From a checkpoint of a small audio frame classifier.
Model: arch crnn, depths [1, 2, 1], widths [96, 112, 144].
Training: 800 steps, batches of 64, held-out accuracy 79%.
Data: trained on synthesized solo parts of chorales (CocoChorales), 39062 training examples.
Rows from block 4, named by matrix and row number. Each number is 128 + 24 x the weight over its row's rms, rounded and kept within 0 to 255. All counts start at 0. After the name is the row's rms in percent of the matrix's.
# weight_ih_l0: LSTM input weights (gates i, f, g, o stacked) (model.rnn.0.rnn.weight_ih_l0, 768x144), inputs 0-143
weight_ih_l0.240 094 [116 162 172 121 168 122 120 132 153 164 147 187 115 160 117 168 127 131 132  85 151 115 139 131 121 130 180 168 150 113 171 183 153 152 157 121 156 121 168 126  92 110 167 141 120 137 158  77 150 118 115  66 142 128 114 130 117 124 114 143 140 141 127 114 131 127 141 129 144 174 110 117 140 150 130 126  96 136 138 111 121 152  96 111  87 126  97 165 111 149 130 131 102 152 153 117 112 104 121  86 140 147  89 137 160 129 158 131 117 171 131 141 119 167  77 128 141 140 128 148 121 168 133  91 111 117 130 161 126 104 106 140 117 108 111 151 111 142 117 160 130 116 109  81]
weight_ih_l0.241 098 [110 145 185 155 119 106 110 131 109 174  90 171 165 160 125 128 145 156 112 116 138 150  98  99 153 160 170 104 157 124 131 136 152 172 101 179 154 128 119 147  87 169 129 121 109  95 122 113 142 145 136 107  92 154 135 142 126 113 109 157 104  99  96 111 100 138  88 134 139 123 145 151 106 148 107  91 120 146  83 141 103 103 137  93 115 111 126 120  96  92 111 113 114 118 165 103 125  95 142 146 148 147  92 114 173 152 131 150 148 131 118  97 108 132 129 133 100  82 135 109 117 113 119 132 139  88 169 148 135 115 116 106 144 129 162 157 152 148 141 121 103 167 167 126]
weight_ih_l0.242 106 [133 105 157 166 132 129  94  96 149 117 141 124 113 139 108 112 151 133 172 162 109 116 104 106 175 131 134 105 111 120 163 170 120 159 148 163 162 151 144 109 105 125 102 120 154 148 163 111 136 125 118 130 138 130 132 121 105 151 158 163 106 129 128  96 135 140 136 107 104 113 156 157 159 131 108  89 113 121  94  98 103  86 122 151 131 117  87 120 106  93 134 160  78 148 110 166 154 136 109 129 141 144  82 109 152 111 108 101 157 175 107  94 143 130 152 133  89 143 101 119 149 155 109 119 114 144 125 147 177 168  89  78 124 122 111 129 111 144 163 135 150 170 149 158]
weight_ih_l0.243 094 [119 119 153  94 134  95 128  93 101 158 142 141 125 124 147 124 121 165 104 112  83 165 143 136 137 141 183  94  89 145 156 112 140 142 152 145 124 147 173 122  77 146 135 146 107 126 117 148 162  86 122  74 113 144 121 113 107 162 144 117 113 101  90 136 139 143 101 119 101 134  94 152 109 125 123  98 168 134 119 114 113 109 147 154 170 120 122 105 131 116 171 118 101 109 109 167 151 151 133  94 141 155  83 128 109  97 146 106 157 108  87 121 119 113 141 126  90 146 105  81 151 146 102 150 104 113 142 113 143 139  86 151 154 167 100 140 103 142 119 121 148 161 160 134]
weight_ih_l0.244 096 [106 119 170 140 103 146 144  81 120 133 165 122 132 140 116  80 143 136 121 175 149 150 168 123 125  90 103 104 124 122 177 153 140 116 134 158 156 152 131 165 106 137 138 141 116 136  90 124 127 127  99 145 129 148 121 144 173  99 114 110 147 167 119 136 173  84 162 112 149 151  80 162 116 153  93 121 150 146 166 117 142 151 131 111  94  87 120 131  88 106 162  98  91 139 121 120 119 129 110 123 101 111 111  98 135 117  75 153 158 119 159 147 140 113 121 180  76 144 132  87 153  98 150 113 101 131 140 152 123 137 144 123 136 132 129 129 110  93 114 144 152 133 155 152]
weight_ih_l0.245 083 [134 138 128 152 108 140 106  97 137 156  87 185 110 125 130 119 119 147 116 126 144 156 122 110 113 106 128 153 152 110 175 147 121 130  92 170 110 177 145 149 123 165 117 163 144 142  99 149 147 125  74 125 104 143 151 145 131  91 121 117 113 122 109 144 115 103 126 125 144 100  99 133 106 139  99 105 154 135 147 135 124 156 148 158 155  65  88 113 138 148 100 116 101 121 121  98 152 104 132 103 105  85  80  93 124 134 135 134 102 160  91  97 140 137 149 131 135 166 136  84 159 133 139 159  90 141 139 124 138 102 117  89 176 145 171 165 128 172 121 123 161 145 125 125]
weight_ih_l0.246 105 [168 144 128  93  84 103 126 126  89 158 140 152 154 118 111 111 129 156 114 144 146 126  77  74 148 174 173 118 100 101 120 137 139 142 152 157 163 114 129 124 111 160 144 134 107  93 155  91 154 119 135  94 114  95 144 119 160 128 139 137 104 105 147 116 144 145 103 140 107 159 169 175 120 129 110 143 175 114 136 112 107 120 122 126 136 131 108 145 114 135 143 166 105 140 185 180 136 129 149 113 159 132 121 182 144 147 139 146 113 160 108 127 119 150 128 154 116 150 120 105 120 105 188 155 143 132 136 126 164 121  97 145 130 137 113 111  94 132 146 115  92 142 181 103]
weight_ih_l0.247 112 [134 158 156 131 137 141 172 123 137 142 109 160 140 137 143 139 175 122  99  85 122 146 138 136 153 131 122 109 102 134 154 173 129 153 139 112  99 168 120 123 125 139 114 136 105 105 111  80  86  95 134  89  86 116 148 110 157 138 183 131 111  70 139 155 135  90 100 140 104 146 136 174 105 156 100 126 100 161  97  94 133 144 170 115 145 145 109 170 111 147 119 106 130 126 159 135 114 126 114 122  99 128 143 168 167 135 135  98 161 133  87 118 103 124 134 122 153 125 115 138 156 136 185 114 109 119 119 169 176 164 117 134 144 145 152 134 162 106 143 137 150 155 119 136]
weight_ih_l0.248 101 [171 129 171 107 121 139  97 116 113 170 100 179 145 117 139 117 156 190 112 117 152 148 120  92  97 137 130  90 139 144 123 162 159 121 131 151 135 146 167 133 102 172 119 160 154 121 170 121 125 114 136 118 105 131 142 101 132 108 169 174 130 139 120 108 175 159 111 121  84 124 169 153 124 110 126  91 173 114 140 138 134 147 133  90 162 135 142 137 117 129 122 111 109 119 128 112 196 118 162 132 127  88 149 124 149 102 127 108 180 147 122 135 148 115 103 146 134 115  90 130 125 159 118 119 110 107 103 173 133 143 115 136 150 122 101 161 104 138 147 155 133 158 168 139]
weight_ih_l0.249 101 [120 138 131 116 100 139 111 122 114 117 171 146 150 102 108 158 101 117 176 162 157 141 145 138 172 115 112 122  94 181 168 147 152 136 170 144 143 132 117 138 138  97 124 112 126 150 138 154 110 122 107 127 123 111 163  93 168  99 137 139 113 101 119 130 149 143 134 117 137 148 111 106 135 141  80  94 124 128 128 112 147 129  67 102 152  92 118  92 148 149 113 132 133 128 127 141 153 144 118 129 145 143 105  90 115  89 154 139 124  80 171 143  89 140 134 103  84 125 135 106 105  78  86 174 150 134 110 103  80 113 140  88 128 119 138 111 118  85 156  95 158 130 119  97]
weight_ih_l0.250 097 [120 119 139 109 141 153 105 106 143 150  95 187 106 182 110 143 138 153 155  82 127 150  93 127 151 154 125 128 105 140 176 120 114 177 142 110 140 180 135 102 150 175 116  95 111 110 140 141 138 127  91 128 105 126 145 142 105 153 131 117  85 130 133 119 126 139  89 117 127 155 126 107 119 167  80 129 124 132 124 151 109 141 157 107 125  99 124 125 147 113 131  97 144 111 150 154 166 114 108 138 116  79 125 156 172 147  82  92 144 174 154 116 113 119  95 132 109 122 112 143 148 150 182  98 153 140 115 139 158 169  97  94 143 106 102 127 103 123 114 156 145 141 127 144]
weight_ih_l0.251 094 [146 103 150 119 133 109 113 122 128 180  94 177 119 116 159  90 157 126 148 132  94 161 162 172 109 102 133  93 164 102 132 129 132 168 105 131 154 152 154 120 103 157  84 146 109 152 137 106 176 147 149 132 123 140 127  95 144 118 153 159 109 103 126 124 102 136  95  93  89 151 107 128 164 143 107  90 152 109 114 126 134 122 165  97 112 118 138 152 170  97 122 154 134  88 125 167 154 114 151 133 129 121 103 148 170 104  99 125 127 180 140 127 165 135 143 122  97 135  98  78 147 113 115 164 122 120 151 161 146 134 110 147 131 113 162 146 157 150 114 117 149 132 104 146]
weight_ih_l0.252 102 [127 156 155 164 100 118 102 131 155 148 105 131 136 138 150 147 176 144 104 110 156 133 116 136 156 130 154 150 139 152 125 130 126 183 119 137 147 128 176 137 101  88  95  97  82 129 153 102 140 134 132 103  64 129 124 117 113 134 142 104 121  93 144 136 101 131 106 193  81 140 100 116 145 134 133 128 121 135 134 100 128 155 143 157 158 129  88 150 154 112 126 169 119 102 179 180 102 121 154 154 141 146 122 165 160 159 124  84 134 149 102 148 132 112  99 120 153 107 121 131 105 132 145 153  87 147 151 140 165 157 137 116 171 124  99 122 109 157 122 136 148 152 120 106]
weight_ih_l0.253 104 [149 115 142 124 129 132 130  86 117 115 123 161 110 142  86 121 135 149  87  99 134 109 115  93 160 128 157 112 136 121 129 115 109 151 152 159 134 109 167 125 146 138 147 130 114  93 149  92 111 144 112  90  92 155 109  93 109 118 117 162 120 119 146 164 112 129 108 172 108 112 139 151 143 124 144 129 146 150 134 141 112 143 127 102 122 143 144 155 156 179 170 135 143 131 187 174 144 162 151 119 117 119 118 176 145 142 176 111 115 130 114 172 101 146  87 121 138 144 116  82  95 113 142 143 147 144  97 182 195 112 132 148 124 113 131 139 127 158 172 113 105 140 169 138]
weight_ih_l0.254 099 [142 144 140 141 138 139 134  97 121  93 131 170 102 145 139 137 109 141 100 147 150 154 105 115 147 143 113 106 138 125 145 136 147 161  92 175 122 165 143  99 101 118 117 107 101 112 161  94 144 157 101  96  93 134 157 103 111 158 141 155 153 144 136 120 138 124 111 165 102 108  97 173 119 140 131  89 120 163 110 148  99 106 126 153 141 101  91 162 131 134 153 156  67 125 122 101 105 133 147 131 143 134 136 139 124 159  99 146 101 163 133 149 125 148 104 165 116 112 136 107 142 167 196 144 119  96 142 114 182 136 140  97 147 100 123 159 108 125 169 123 104 154 154  81]
weight_ih_l0.255 089 [153 129 148 163 114 161 109 132 149 114 149 135 106 127 148 161 128 155 130 184  89 126 120 123 145 104 124 100 121 140 153 120 130 176 120 108 129  93 126 146 157 128 117 131 138 120 179 133 112 144 148 176 133 150 145 127 159 171 128 159 122 102 168 142  82 125 122 128 174 130 104 177 130 135 131  94 117 135 117  95 133 107 115 122 119 136  80 134 168  99 166 175  83 108 149 138 144 166 128 154  79 108 140 126 172 158 145 105 108 166 114 127 158 145 113 114 149 157 152 160  86 135 132 148 123  91 148 135 151 150 162 104 160 148 149 140 146 159 158 135 107 140 137 119]
weight_ih_l0.256 096 [124 156 142 144 131 118 120 144 119 185 118 143 139 172 135 158 148 187 150 125 132 114  89 129 115 130 150 121 126 151 131 162 134 181 153 127 166 134 155 109 113 131  88 119 125 113 119  84 157 139 115 102 148  95 123 108 157 149 142 133 142 138 148 126 113 139  87 140 142 177  98 159 122 113 106 106 147 122 116 150 107 142 114 108 141 103  88 124 115 129 128 152 137 105 132 123 129 169  98  97 146  98 158 162 111 122 117  90 139 127  78 110 119 132 134 167 145 113 151 128 143 149 174 101 116 154 149 130 192 160  85  96 119  96 119 167 155 107 101 160 145 173 146 155]
weight_ih_l0.257 098 [153 126 126 100 150  83 114 115 156 122 139 169 171 174 115 143 133 158  92 146 143 168  78 105 117 166 172 150 147 130 155 120 103 155 138 137 101 126 130 139 156 132 121 141 101 134 119  73 106 135  80 118 155 123 133 141 118 131 145 110 112 127 128 108  98 134 110 139 144 178 116 133 145 181  85 154 108 108 119 147 152 132 127 135  79 124 128 161 127  95 105 113 111 117 172 121 119 159 169 136 144  97 131 119 162 144 150  99 112 145 144 141 124 151 152 120 108 101 121 110 107 103 164 128  95 135 171 148 156 128  92 105 164 149 106 149 121 104 135 167 157 147 110  86]
weight_ih_l0.258 120 [115 144 114 153 140 143 102 141 134 157 102 132 127 178 117 147 137 119 100 101  87 133 120 142 133  92 117 147 158 122 101 140 133 165 134 148 115 170 163 165 129 137 127 110 113  91 113 166 138 132 156  78 102 151 145 123 151 118 143 174 132 116 151 123 168 180 101 158  83 142 141 133 147 137 128 114  90 154 128 134  92 161 155  82 124 150 147 158 109 136 191  91 119 134 122 140  95 125 161 104 129 151 103 157 154 124 123  83 113 110 150 137 131 168  83 181 103 127 108 151 129 130 120 126 129  99  99 121 149 111 139 137 120 103 159 124 106  90 111 143 122 132  87 103]
weight_ih_l0.259 110 [137 135 157 145 140 130 101  97  95 145 142 175 134 122 139  97 141 158 139 130 132 156 144 136 150 115 127  88 101  97 130 162 163 115 103 104 186 140 131 115 146 183 104 152 141 113 163 125 121 123 102 145 137  89 120 106 119 102 149 132 121 109 156 127 125 108 156 126 113 161 115 172  98 120  85  99 124  92 100 116 102  85 137 108 135 153 125 124 140 124 112 104 118 138 133 139 147  99 105  89 134 131 123 110 152 117 126  99 110 185 150 134 175 109 153 100 111 150 119 134 115 168 162 103 147 122 110 172 151 134  94  86 139 158 128 110 107 135 149 167  82 168 171 106]
weight_ih_l0.260 098 [125 104 182 152 139  88 132 117 123 155 159 169 135 150 158 157 113 171  95 123 105 143 129 119 135 108 147 139 125 153 150 183 103 163  91 146 117 130 150 122 136 134 114 119 107  83 177 129 159 148 123 123 105 139 105 109 141  90 151 134 143 154  94 115 125 114 131 168 131 113  93 150 101 146 142 135 134 174 145 102  95 156 107 140 106  94 107 141 142 132 114 145 105 121 166 171 141 145 147  87 124 109 126 138 113 141 138 114 144 158 137 102 129 119  72 161 104 131 121  70 123 101 142 116  93  98 120 166 178 119 149 101 149 106 130 118 150 166 173 115 138 147 141 127]
weight_ih_l0.261 096 [101 150 145 113 145 130 130 151 100 150 141 141 131 167  93 133 139 146 135 117  92 129  93 113 124 133 160 126  92 152 145 117  97 147 121 105 137 139 177 113 106 148 124 136 165 119 128 141 145 156 119 136 100 175 115 151 128 123 107 171 172 100 116 168 140 126  98 171 105 109 144 113 161 123 134 126 104 139 129 145  89 139 163  98  85 134 148 119 148 124 188 153 132 143 182 140 147 137 112 132 122 154 100 175 124 141  97 144 128  96 112 153  88 150  72 126  70 138 134 132 118 109 146  99 146 129 127 172 140  90 109 141 153 135 104 142  94 137 136 140 152 166 117  79]
weight_ih_l0.262 107 [170 147 163  99 111 121 149 127 145 160 105 185 142 115 128 166 141 132 110 113 111 158 142 121 119 174 139 133 143 108 137 134 143 147 137 142 165 110 135 139  98 125 155 182 153 137 184 131 177 120 101 127 142 115 111 118 107 162 142 150 102 113 146 102 119 126 101 144  85 166 178 129  93 176  94 159 154 152 134 135 146 115  97 122 113 109 118 113 102 122 125  96 143  92 142 132 169 148 161 121 123  80 137 149 160  98 108 114 153 136 110 130 128 136 112 122 119 132 133 149 147 152 158 156 102 116 173 155 118 132 145 145 146 155  92 162 157 161 146 126  86 118 152  92]
weight_ih_l0.263 092 [144 125 113 132 103  98 149 134 110 144 125 180 103 168 111 107 138 177 112 100 143 125  96  97 144 111 181 137 153 154 176 137 132 146 170 115 156  96 166  99  94 142 118 119 150 139 114  91 173 171 142 150 150 156  97 116 132  93 175 109 151 151 132 143 116  97 148 183  98 137 140 159 134 128 116 118 153 136 129 124 129 131 126 122  86 149  99 137 129 141 149 129 106 110 167 177 151 141 134 138 151 119 134 119 109 112  76 142 152 171  94 124 131 118 138 102 124 124  98  96 121 138 124 132 103 139 119 169 153 129 151  91 118 123  90 112 106  96 145 171 111 113 124 143]
weight_ih_l0.264 095 [ 98 156 123 143 123  99 154 148 105 150  94 118 150  97 102 118  90 138 154 149 136 160 121  90 136 151 136 119 129 108 119 106  99 134 114 128 141 169 122 148 136 164 125 118 151 124 110 111 144 115  70  90 139  93  87 115  99 116 116 138 127 144 134 110 136 100 150 137 167 146 122 134 140 162  74 147  98 139 105 162 123 103 102 132 159 110 136 163 114 102 111 134 152 133 155 163 157 126 104 138 128  96 129 127 115  86 112 144 121 120  88 148 142 112 114 108 111 120 167 148 119 160 173 156  99 164 128 177 166 176  96 146 175  94 104 148 103 114 143 159 162 154  99 112]
weight_ih_l0.265 101 [144  95 149 119 125 150 121  97 167 131  93 183 170 154 101 143 127 152 128  88 122 182 140 152 134 133 103 152 151 139 135 141 143 139 106 142 117 131 144 114 115 157 150 116 123 102 100 146 149 108 149  70 142 144 145 143 157  94 131 125 118 111 121  88 115 123 108 149 129 156  88 103 121 130  95 157 139 124 137 120 135 155 142  96 145 126 102 158  94 151 174 124  95  93 147 172 174 141 127 135 161 125 119 130 138 166 178 108 140 169 138 140  96 115 139 162  98 153  93 100 124 117 143  90  99 133 144 157 130 173 123 154 145 122 116 131 102 127  83 131 149 179 121 145]
weight_ih_l0.266 092 [117 150 167 154 139 124 150 144 168 145 123 162 122 165  90 147 153 165 134  94 114 160 153 117  97 118 117 139 102 123 105 158 125 145 122  98  91 144 118 113 134 170 115 143 165 110 162 126 112 131  81 106 138 127  92  89 139 155 117 154 124 116 137 116 130 111 137 151 150 178 109 127 110 111  78 133 132 157 160 108 116 139 144 119 108 102 120 102  95 170 156 111  89  92 158 135 113 150  99 116 150 156  74 141 175 140 124 118 153 165 101 152  98 160 155 125 124 160  84 120 148 108 139 132 149 100 105 157 139 105  88 111 139 108 137 139 118  86 117 138 109 105 104 102]
weight_ih_l0.267 092 [163  88 163 160 142 106 152 123 151 138 134 189 154 137 101 141 113 195 162 120 159 129 165 165 104 159 134 148 141 153 117 121 110 173 115 155 121 112 111 157  90 140 128 140 107 163 138  84 126 157 111 132 149 137 158 149 126  90 150  94  88 130 147 143 153 152 157 128 128 115 140 132 100 112 101 109 155 137  88 151 140  90  99 150 113 123 100 148 123  93 139 175 115 111 162 129 160 147 177  76 134 125 143 141 116 130 120 118 134 161 140 122 169 137 139 157 124 108 129  84 121 143 125 103 120  92 135 115 142 129 150 120 181 160 111 125 130 150 108 143 130 138 138 146]
weight_ih_l0.268 105 [166  78 136 129 128 145 116  97  99 144 153 178 129 134 154 117  95 150 166 174 139 149 120 111 170 151 150 129 126 152 140 165 162 157 140 144 146  94 124 120 104 133 116 139 134  98 166 102 170 137 100 160 120  91 118 110 139 104 148 124  99 108 175 137 147 106 118 145 128 162 113 144 155 167 124 129 123 134 124 103 145 118 115 115 154 111 135 121 138  94  96 133 119 157 150 130 146 135 152 133 106 106  71 157 137 118 134 110 117 122 111 158 106  83 130  98 122 172 148 110 106 143 151 149 114 139 130 178 136 116 106 115 185 142 115 158 120 122 147 174  89 160 141  73]
weight_ih_l0.269 095 [127 115 183 147 129 132  92 102 130 147 141 189 104 129 142 109 150 174 146 173 149 120 155 119 172 109 167 107 184 156 115 156 160 108 138 138 105 106 137 110 113 131  96 105 112 115 143 130 159 111 101 102  94 119 137 130 139 141 140 117 161 155 167 119  81 145 152 137 122 156 124 154 109 130 136 126 169 142 113 111 118  81 106 151 159 156 134 160 146 115 119 175 127 183 125 142 112 166 108 147 117 114 136 168 144 142 121 101 104 142  92 177 170  99 135 158 120 148 151  98 119 127 115 156 104 137 133 106 130 140 153 132 134 147 113 139 120 167 152 154 142 115 164 127]
weight_ih_l0.270 096 [145 113 176 144 130 129 147 125 116 115 114 148 145 186 137 134 107 136 116  91 117 155 147 137 154 130 145 125 107 147 156 149 153 114 103 140 157 146 119 120 114 111 160 143  94 111 157  94 126  83 139 135 104 135  79 157 159 117 157 158 113 142 130 117 103 147  87 184 101 152 154 153 139 155  78 110 151 160 131 139 141 145 119  92  72 153 166  99  81 130 150 119 136  88 159 147 121 143 132  90 143 129  88 123 178 101 127 128 158 120 140 125 129 189 133 117 138  81 111  88 151 150 131 121 135 146 152 158 147 112 112 117 124 105 118 157 158 129 137 123 129 126 139  98]
weight_ih_l0.271 099 [168  75 139 139 150 126  93 130 158 133 114 158 123  84 124 104 128 161 153 149 159 109 160 133 101 134 142 129 162  89 130 148 122 126 102 169 137 122 150 142 124 153 130 151 138 144 172 140 163 112  99 106 115  86 127 168 110 121 150 132  85 110 143 123  96 145 147 116 101 130 102 101 162 145 125 133 132 145 132 159 130  75 132 145 166  96 118  86 123 147 156 175 111 194 103 124 172 128 110  97 155 133 116 141 128 118 137 102 159 116 130 110 172 127 138 121 109 141 134 129 153 150 136 135 144  95 150 112 123 158 101 154 170 177 143 141 112 140 123 167 123 113 169  96]
weight_ih_l0.272 121 [118 139  93  96 124  73 131 149 137 137  89 133 145 116 115 120 117  93 102 118 104 101 119 165 102 161 167 109 156 104 123 133 122 125  92 169 132 160 128 153  96 165 116 144 127 130  96 137 143 150 170 110 152 157 145 129  77 123 118 130 125 136  83 165 110 169 101  96 100 131 135 121 121 100 172 155 130 131 120 150 164 175 125 127 147 111 167 143 135 123 131  84 132 115 130  85 125 152 148 120 121 166  93  98  98 121 152 119 132  97 124 101 160 120 125 143 143 106  90 100 110 140 135  87 158  97 132 126 126 123 142 159 127 188 158 134 113 141  88 155 144  98 128 158]
weight_ih_l0.273 101 [112 110 146 121 122 129  99 108 111 188  84 154 117 152 155 143 138 176 129  86 110 112  98 106 143 115 119 135 140 117 125 112 137 106 127 146 132 137 161 104 128 131 115 171  91 137 182 103 147 161  81 122 157 104 132 139 132  89 106 110  95 125 126 117  80 142 142 112 123 133 121 146 105 119  97 145 150 166  94 154 173 107 156 133 129 148 122 157 114 163 117 157 134 125 153 158 159 132 116 127 171 112 112 148 148 140 102 105 152 185 143 118 126 137 123 151 131 142 160 131 140 106 147 132  78 108 166 129 172 159 134  77 156 124  93 128 146 147 148 136 146 174 166 131]
weight_ih_l0.274 109 [171 143 133 119 106 102 154 118  98 173 161 187 147  99 122 131 123 130 159 158 134 148 141 118 160 131 131 173 101  97 144 133 127 168 130 123 105 163 132 130 105 106 175 104 100  99 126 141 133 122 140 114 144  88  96 115 140 155 116 143 126 108 132 178 136 145 100 167 102 161  95 142 118 132  74  78 125 120 115 148 111  99  92 128 115 138 144 113 130 118 122 135 135 119 159 148 148 119 121 105 123  97  96 140 165 137 139 108 185 128 126 117  74  92  87 115 158 117 137 110 125 101 161 143 128 126 113 152 147 128 103  76 159 134 126 139  94 144 152 113  88 113 150  99]
weight_ih_l0.275 099 [164 123 107 160 146 167 101 102 148 128 144 122 160 135 174 147 132 168 160 154 123 113 150 107 140 131 158  86 152 139 112 136 114 104 115 135  95 160 102 144 101 137 106 147 163 154 144 117 141 127 101 138  92 106 163 140 153  96 164 156 111 112 153 164 179 155 127 115 115 124 122 121 139 113 131 128  87 131 126 123 113 168  96 125  84 104 152 131 110 156 163 114  75  91 135 142 109 155 108 125 110 112  83 108 114 105 108  82 129 146 138 135 111 167 128 123 110 107 113  97 114 104 159 143 169 114 110  98 101 151 126 123 137 140 165 166 111  95 133 113 167 158 122  88]
weight_ih_l0.276 118 [140 159 150  89 156 156 121 161 101 158 164 154 112 165 102 129 135 174 146 150 144 158 102 116 166 158 122 168 107 144 145 164 126 124 154 142 140 172 148 134  83 115 101 121 118 105 104 114 115 118 126 132  89 149 145 120 109 118  89 153 104 143 103 108 171 118 105 123  76 103 100  90 112 146 108  93 141 118 108 141  99 155 140 143 157 125 126 161 108 125 180  95 106 101 163 140 106 109 139 100 134 122  94 145 147 122 137 126 124 140  97 121  65 146  86 143 134  95 109 105 164  93 114 155 110 147 152 158 128 138  97 129 125 139 103 140 112 156 129 141 145 134 149 154]
weight_ih_l0.277 114 [146 148 106 132 123 159 119  97 139 154 131 120 120 133 113 139 178 147 117 125  96 185  91 153 105 134 100 132 132  91 117 189 106 147 155  94 135 151 112 134  95 130 114 170 153  85 139 151 122  74 147 109 133  94 136 116 121 133 143 168 127 148 126  72  90  86 136 135 108 124 166 152 156  97 144 113 147 134 141 142 158 101 139 117 140 106 129 144 133 112 149 128 132  89 120  98 155  87 112 155 144 105 142 154 155 128 107 106  98 147  82 153 143 125  77 158 165 139  96 127 130 105 152 112  97 118 117 116 147 133 122 120 101 106 120 108  97  95 129 127 170 150 138 164]
weight_ih_l0.278 104 [130  92 140 115 106 118 101 116 163 112 117 127 153 135 136 147 122 159 106 141 122 159 134 156 141 128 184 136 121 116 122 183 152 151 134 163 158 120 123 123  99 122 136 136 114 145 135  91 127 155 148 153 128 137  92 170 145 110 135 121 138 158 109 162 117 152 129 149 108 121 117 146 132 142  88 111 170 128 140 132 114 115  94 124 112 113 114  93 105 142 167 154  89 110 146 171 167 146  91 109 140 126 135 118 162 120  92 130 129 168 117 172 108 115 160 149 103  90 136  81 112 163 183  94 159 105  91 155 155 159 131 121 178 151 162 142 139 171 111 120 105 144 161 117]
weight_ih_l0.279 106 [155 114 152  99 170 135 157 114 158 108 106 141 120 183 126 157 140 116  99 136 102 130 128 139 133 102 123 105 146 137 148 108 109 169 115 168 158 162 138 168 115  94  83 138 135 106 138 103 135  95 141 118 114 148 167 126 111 129 158 167 129 151 115 122 156 166  74  93 161 123 134 137 109 124 109  77 127 138 142  92  82 142 163 104  80 150 140 149  95 109 159 137 124 114 109 106 142 153 153 139 136 151 153 163 188 106  88 140 100 149 107 134  84 187 107 137 108 119 118 149 160 129 135 149 118 134 111 158 138 119 148 126 156 106 129 136 129 100 147 128 133 129 126 105]
weight_ih_l0.280 092 [152 117 152 111 144 121 125 148 102 123 169 185 122 129 164  99 113 173 111 153 101  92  97 113 162  94 142 111 112 107 138 100 121 113 143 133 125 119 146 129  88 110 153  90 118  98 151 123 164 161 144 114 114 153  92 102 156  95 169 104 167  81 109 138 162 136  96 100 162 148  97 131 136 123  98  92 141 121 104 130 149  94 109 142  98  98 159 147 113 143 180 149  80 111 117 156 104 155 121 149  97 112 121 124 115 123  99 158  99 165 129 117 115 147 117 118 128 119 134  75 147 114 171 150 132 154 111 145 150  95 129 122 166 111 112 149 124 145 142 127 105 133 146 123]
weight_ih_l0.281 115 [ 92 133 174 146 183 101  94  99 113 127  97 159 115 188 127 147 102 148 121 121 127 109  99 108 118 152 170 156 160 146 133 162  98 141 118 146 126 175 159 144 104 121 165 154 141 120 138 104 153 141  91 125 124 177 101 147 125 127 110 149 106 104  98 158 133 166  98 125  98 110 111 119 118 167 118 141 142 168 133 121 110 148 169 112  93 116 124 178 170 164 135  91 104 152 134 138 143 133 146 120 142 136 122 169 113 117 116 128 106 159 144  98  97 175  94 163 103 141 150  94 133 104 159 134 146  95 106 116 154 143 121 132 154 140 133 148 111 127 110 135 124 126 119 105]
weight_ih_l0.282 093 [127 119 140  87 125 144 121  92 105 129  93 160 151 131  86  95 143 177 111 160 131 171 128  96 142 126 151 104 140 153 102 129  96 158 109 109 146 119 116 152 142 133 122 156 146  83 170 116 155 111  93 154 152 110 111 115 160  88 144 118 154 129 140 103 103 103 107 140 153 154 160 146 135 166 109  85 141 158 100 120  99 132 159  89 172 119 109 160 118 118 147 116  95 136 134 156 130 114 121 140 128 103 144 160 164 138 115 135 152 184 146 108 148 115 126 121  95 127 129  85  98 146 187 139  97 140 115 144 136 160 119  83 160 144 157 142 138 143 115 124 161 143 104 136]
weight_ih_l0.283 098 [101 158 160 111 154  91 136  94 119 149 110 151 126 163 107 137 152 139 159  86 126 168 111 111 133 118 127 157 177  90 117 123 137 126  98 141 111 149 119  99 114 172 154 104  82  99 146 119 114 152  87 131 138 160 133 137 112 141 166 156  81 145 107 139 131 127 117 118 139 149 155 138  92 120 123 142 167 128  88 140 124  96 131 104 145 117  88 130 158 127  99 103  88 150 135 182 117 151 163  89 135 144  80 133 115 118 110 100 148 172 128 157 107 125 110 150  85 124  93 135 134 151 137 113 110 108 135 122 156 169 134 141 115 127 164 155  88 169 131 164 119 149 121 137]
weight_ih_l0.284 105 [128 108 172 154 122 171 110 118 113 147 153 188 160 136 162 121 103 158 170 128 153 132 107 125 118 112 183  96 156 148 120 176 158 117 135 119 155 157 158 116  97 145 132 117 143 121 129  84 112 146 102  99 101 126 138 142 149 113 184 125  99 130 160 170 133 117 151 124  97 137 152 127 145 121 104 133 128 154 136 122 161 126 101 110 122  71 144 146 102 106 117 143  91 100 117 115 142 158 129 127 126  90 111 102 121 122 119 139 104 189 101 121 120 135  95 114 142 112 153 127 140 166 135 128 144 125 149 125 164 139  68 106 147 173 139 148  95 138 135 129 109 147 172 138]
weight_ih_l0.285 108 [124 132 128 128 150 101 145 114 139 131 111 133 154 121 139 164 123 125 102  90  94 105 127 131 138 114  99 102 123 167 163 125 104 178 122 116 123 146 160 164 115 118 109 120 156 124  99 133 145 119 102 118  99 154 142  97 102 124 121 138 162 104  78 149 128 106 128 141 116 135  85 159 112 165  55 124 100 157 133 113 139 131 135 140  65 118 166 145 147 127 153  95 108 116 116 163 135 137 126 104 133 109 122 126 164  90  79 154 148 162 152 116  74 189  97 123 123 114 121 152 171  96 143 120  97 132 113 121 170 138 125  96 135  99 152 128 107 138 114 105 154 113 156 107]
weight_ih_l0.286 102 [153 117 144 119 132 151 124  94 129 130 146 174 127 125 176 100 120 187 116 160 115 169 150 128 123 153 155 126 156 101 110 116 133 158 117 145 119 163 128 164 107 149  91 125 158 110 142 134 105 138 100 141 119 106 129 128 120 148 137 138 133 167 127 160 121 141  86 110  65 147 138 157 123 118 136 109 135 164 151 111 128 149 159 147 114  69 161 137 124 175 172 136 119 127 170 170 115 140 126 123 167 130 104 120 160 109  87 117 122 136 156 151 136 157  82 134 127  81 101 111 113 129 154 120 103 126 119 181 170 127 123 144 175 161 149 136 123 131 113 134 114 151 159  98]
weight_ih_l0.287 099 [135 100 145 144 119 122 118 129 165 151 137 182 164 137 110 163 171 163 122  86 139 157 112 121 123 123 126 101 151 119 167 136 109 133 132 130 145 159 150 131 110 119 161 101 152 156 141 148 149  78 109  88 150 109 142 117 132 120 167 104 112  85 119 157 141  87  90 128 115 166 137 125 149 124  92  98  95 135 120 130 117 106 109  86 136 100 108 124 137 133 143 121 102 162 150 155 122 109 101 110 105 145  73 140 187  92  83 102 113 166 102 124 112 168 108 141 145 154 155 105 133 155 124 125 117 106 149 110 116 154  87  81 122 133 133 169 134 101  97 141 124 131 129 140]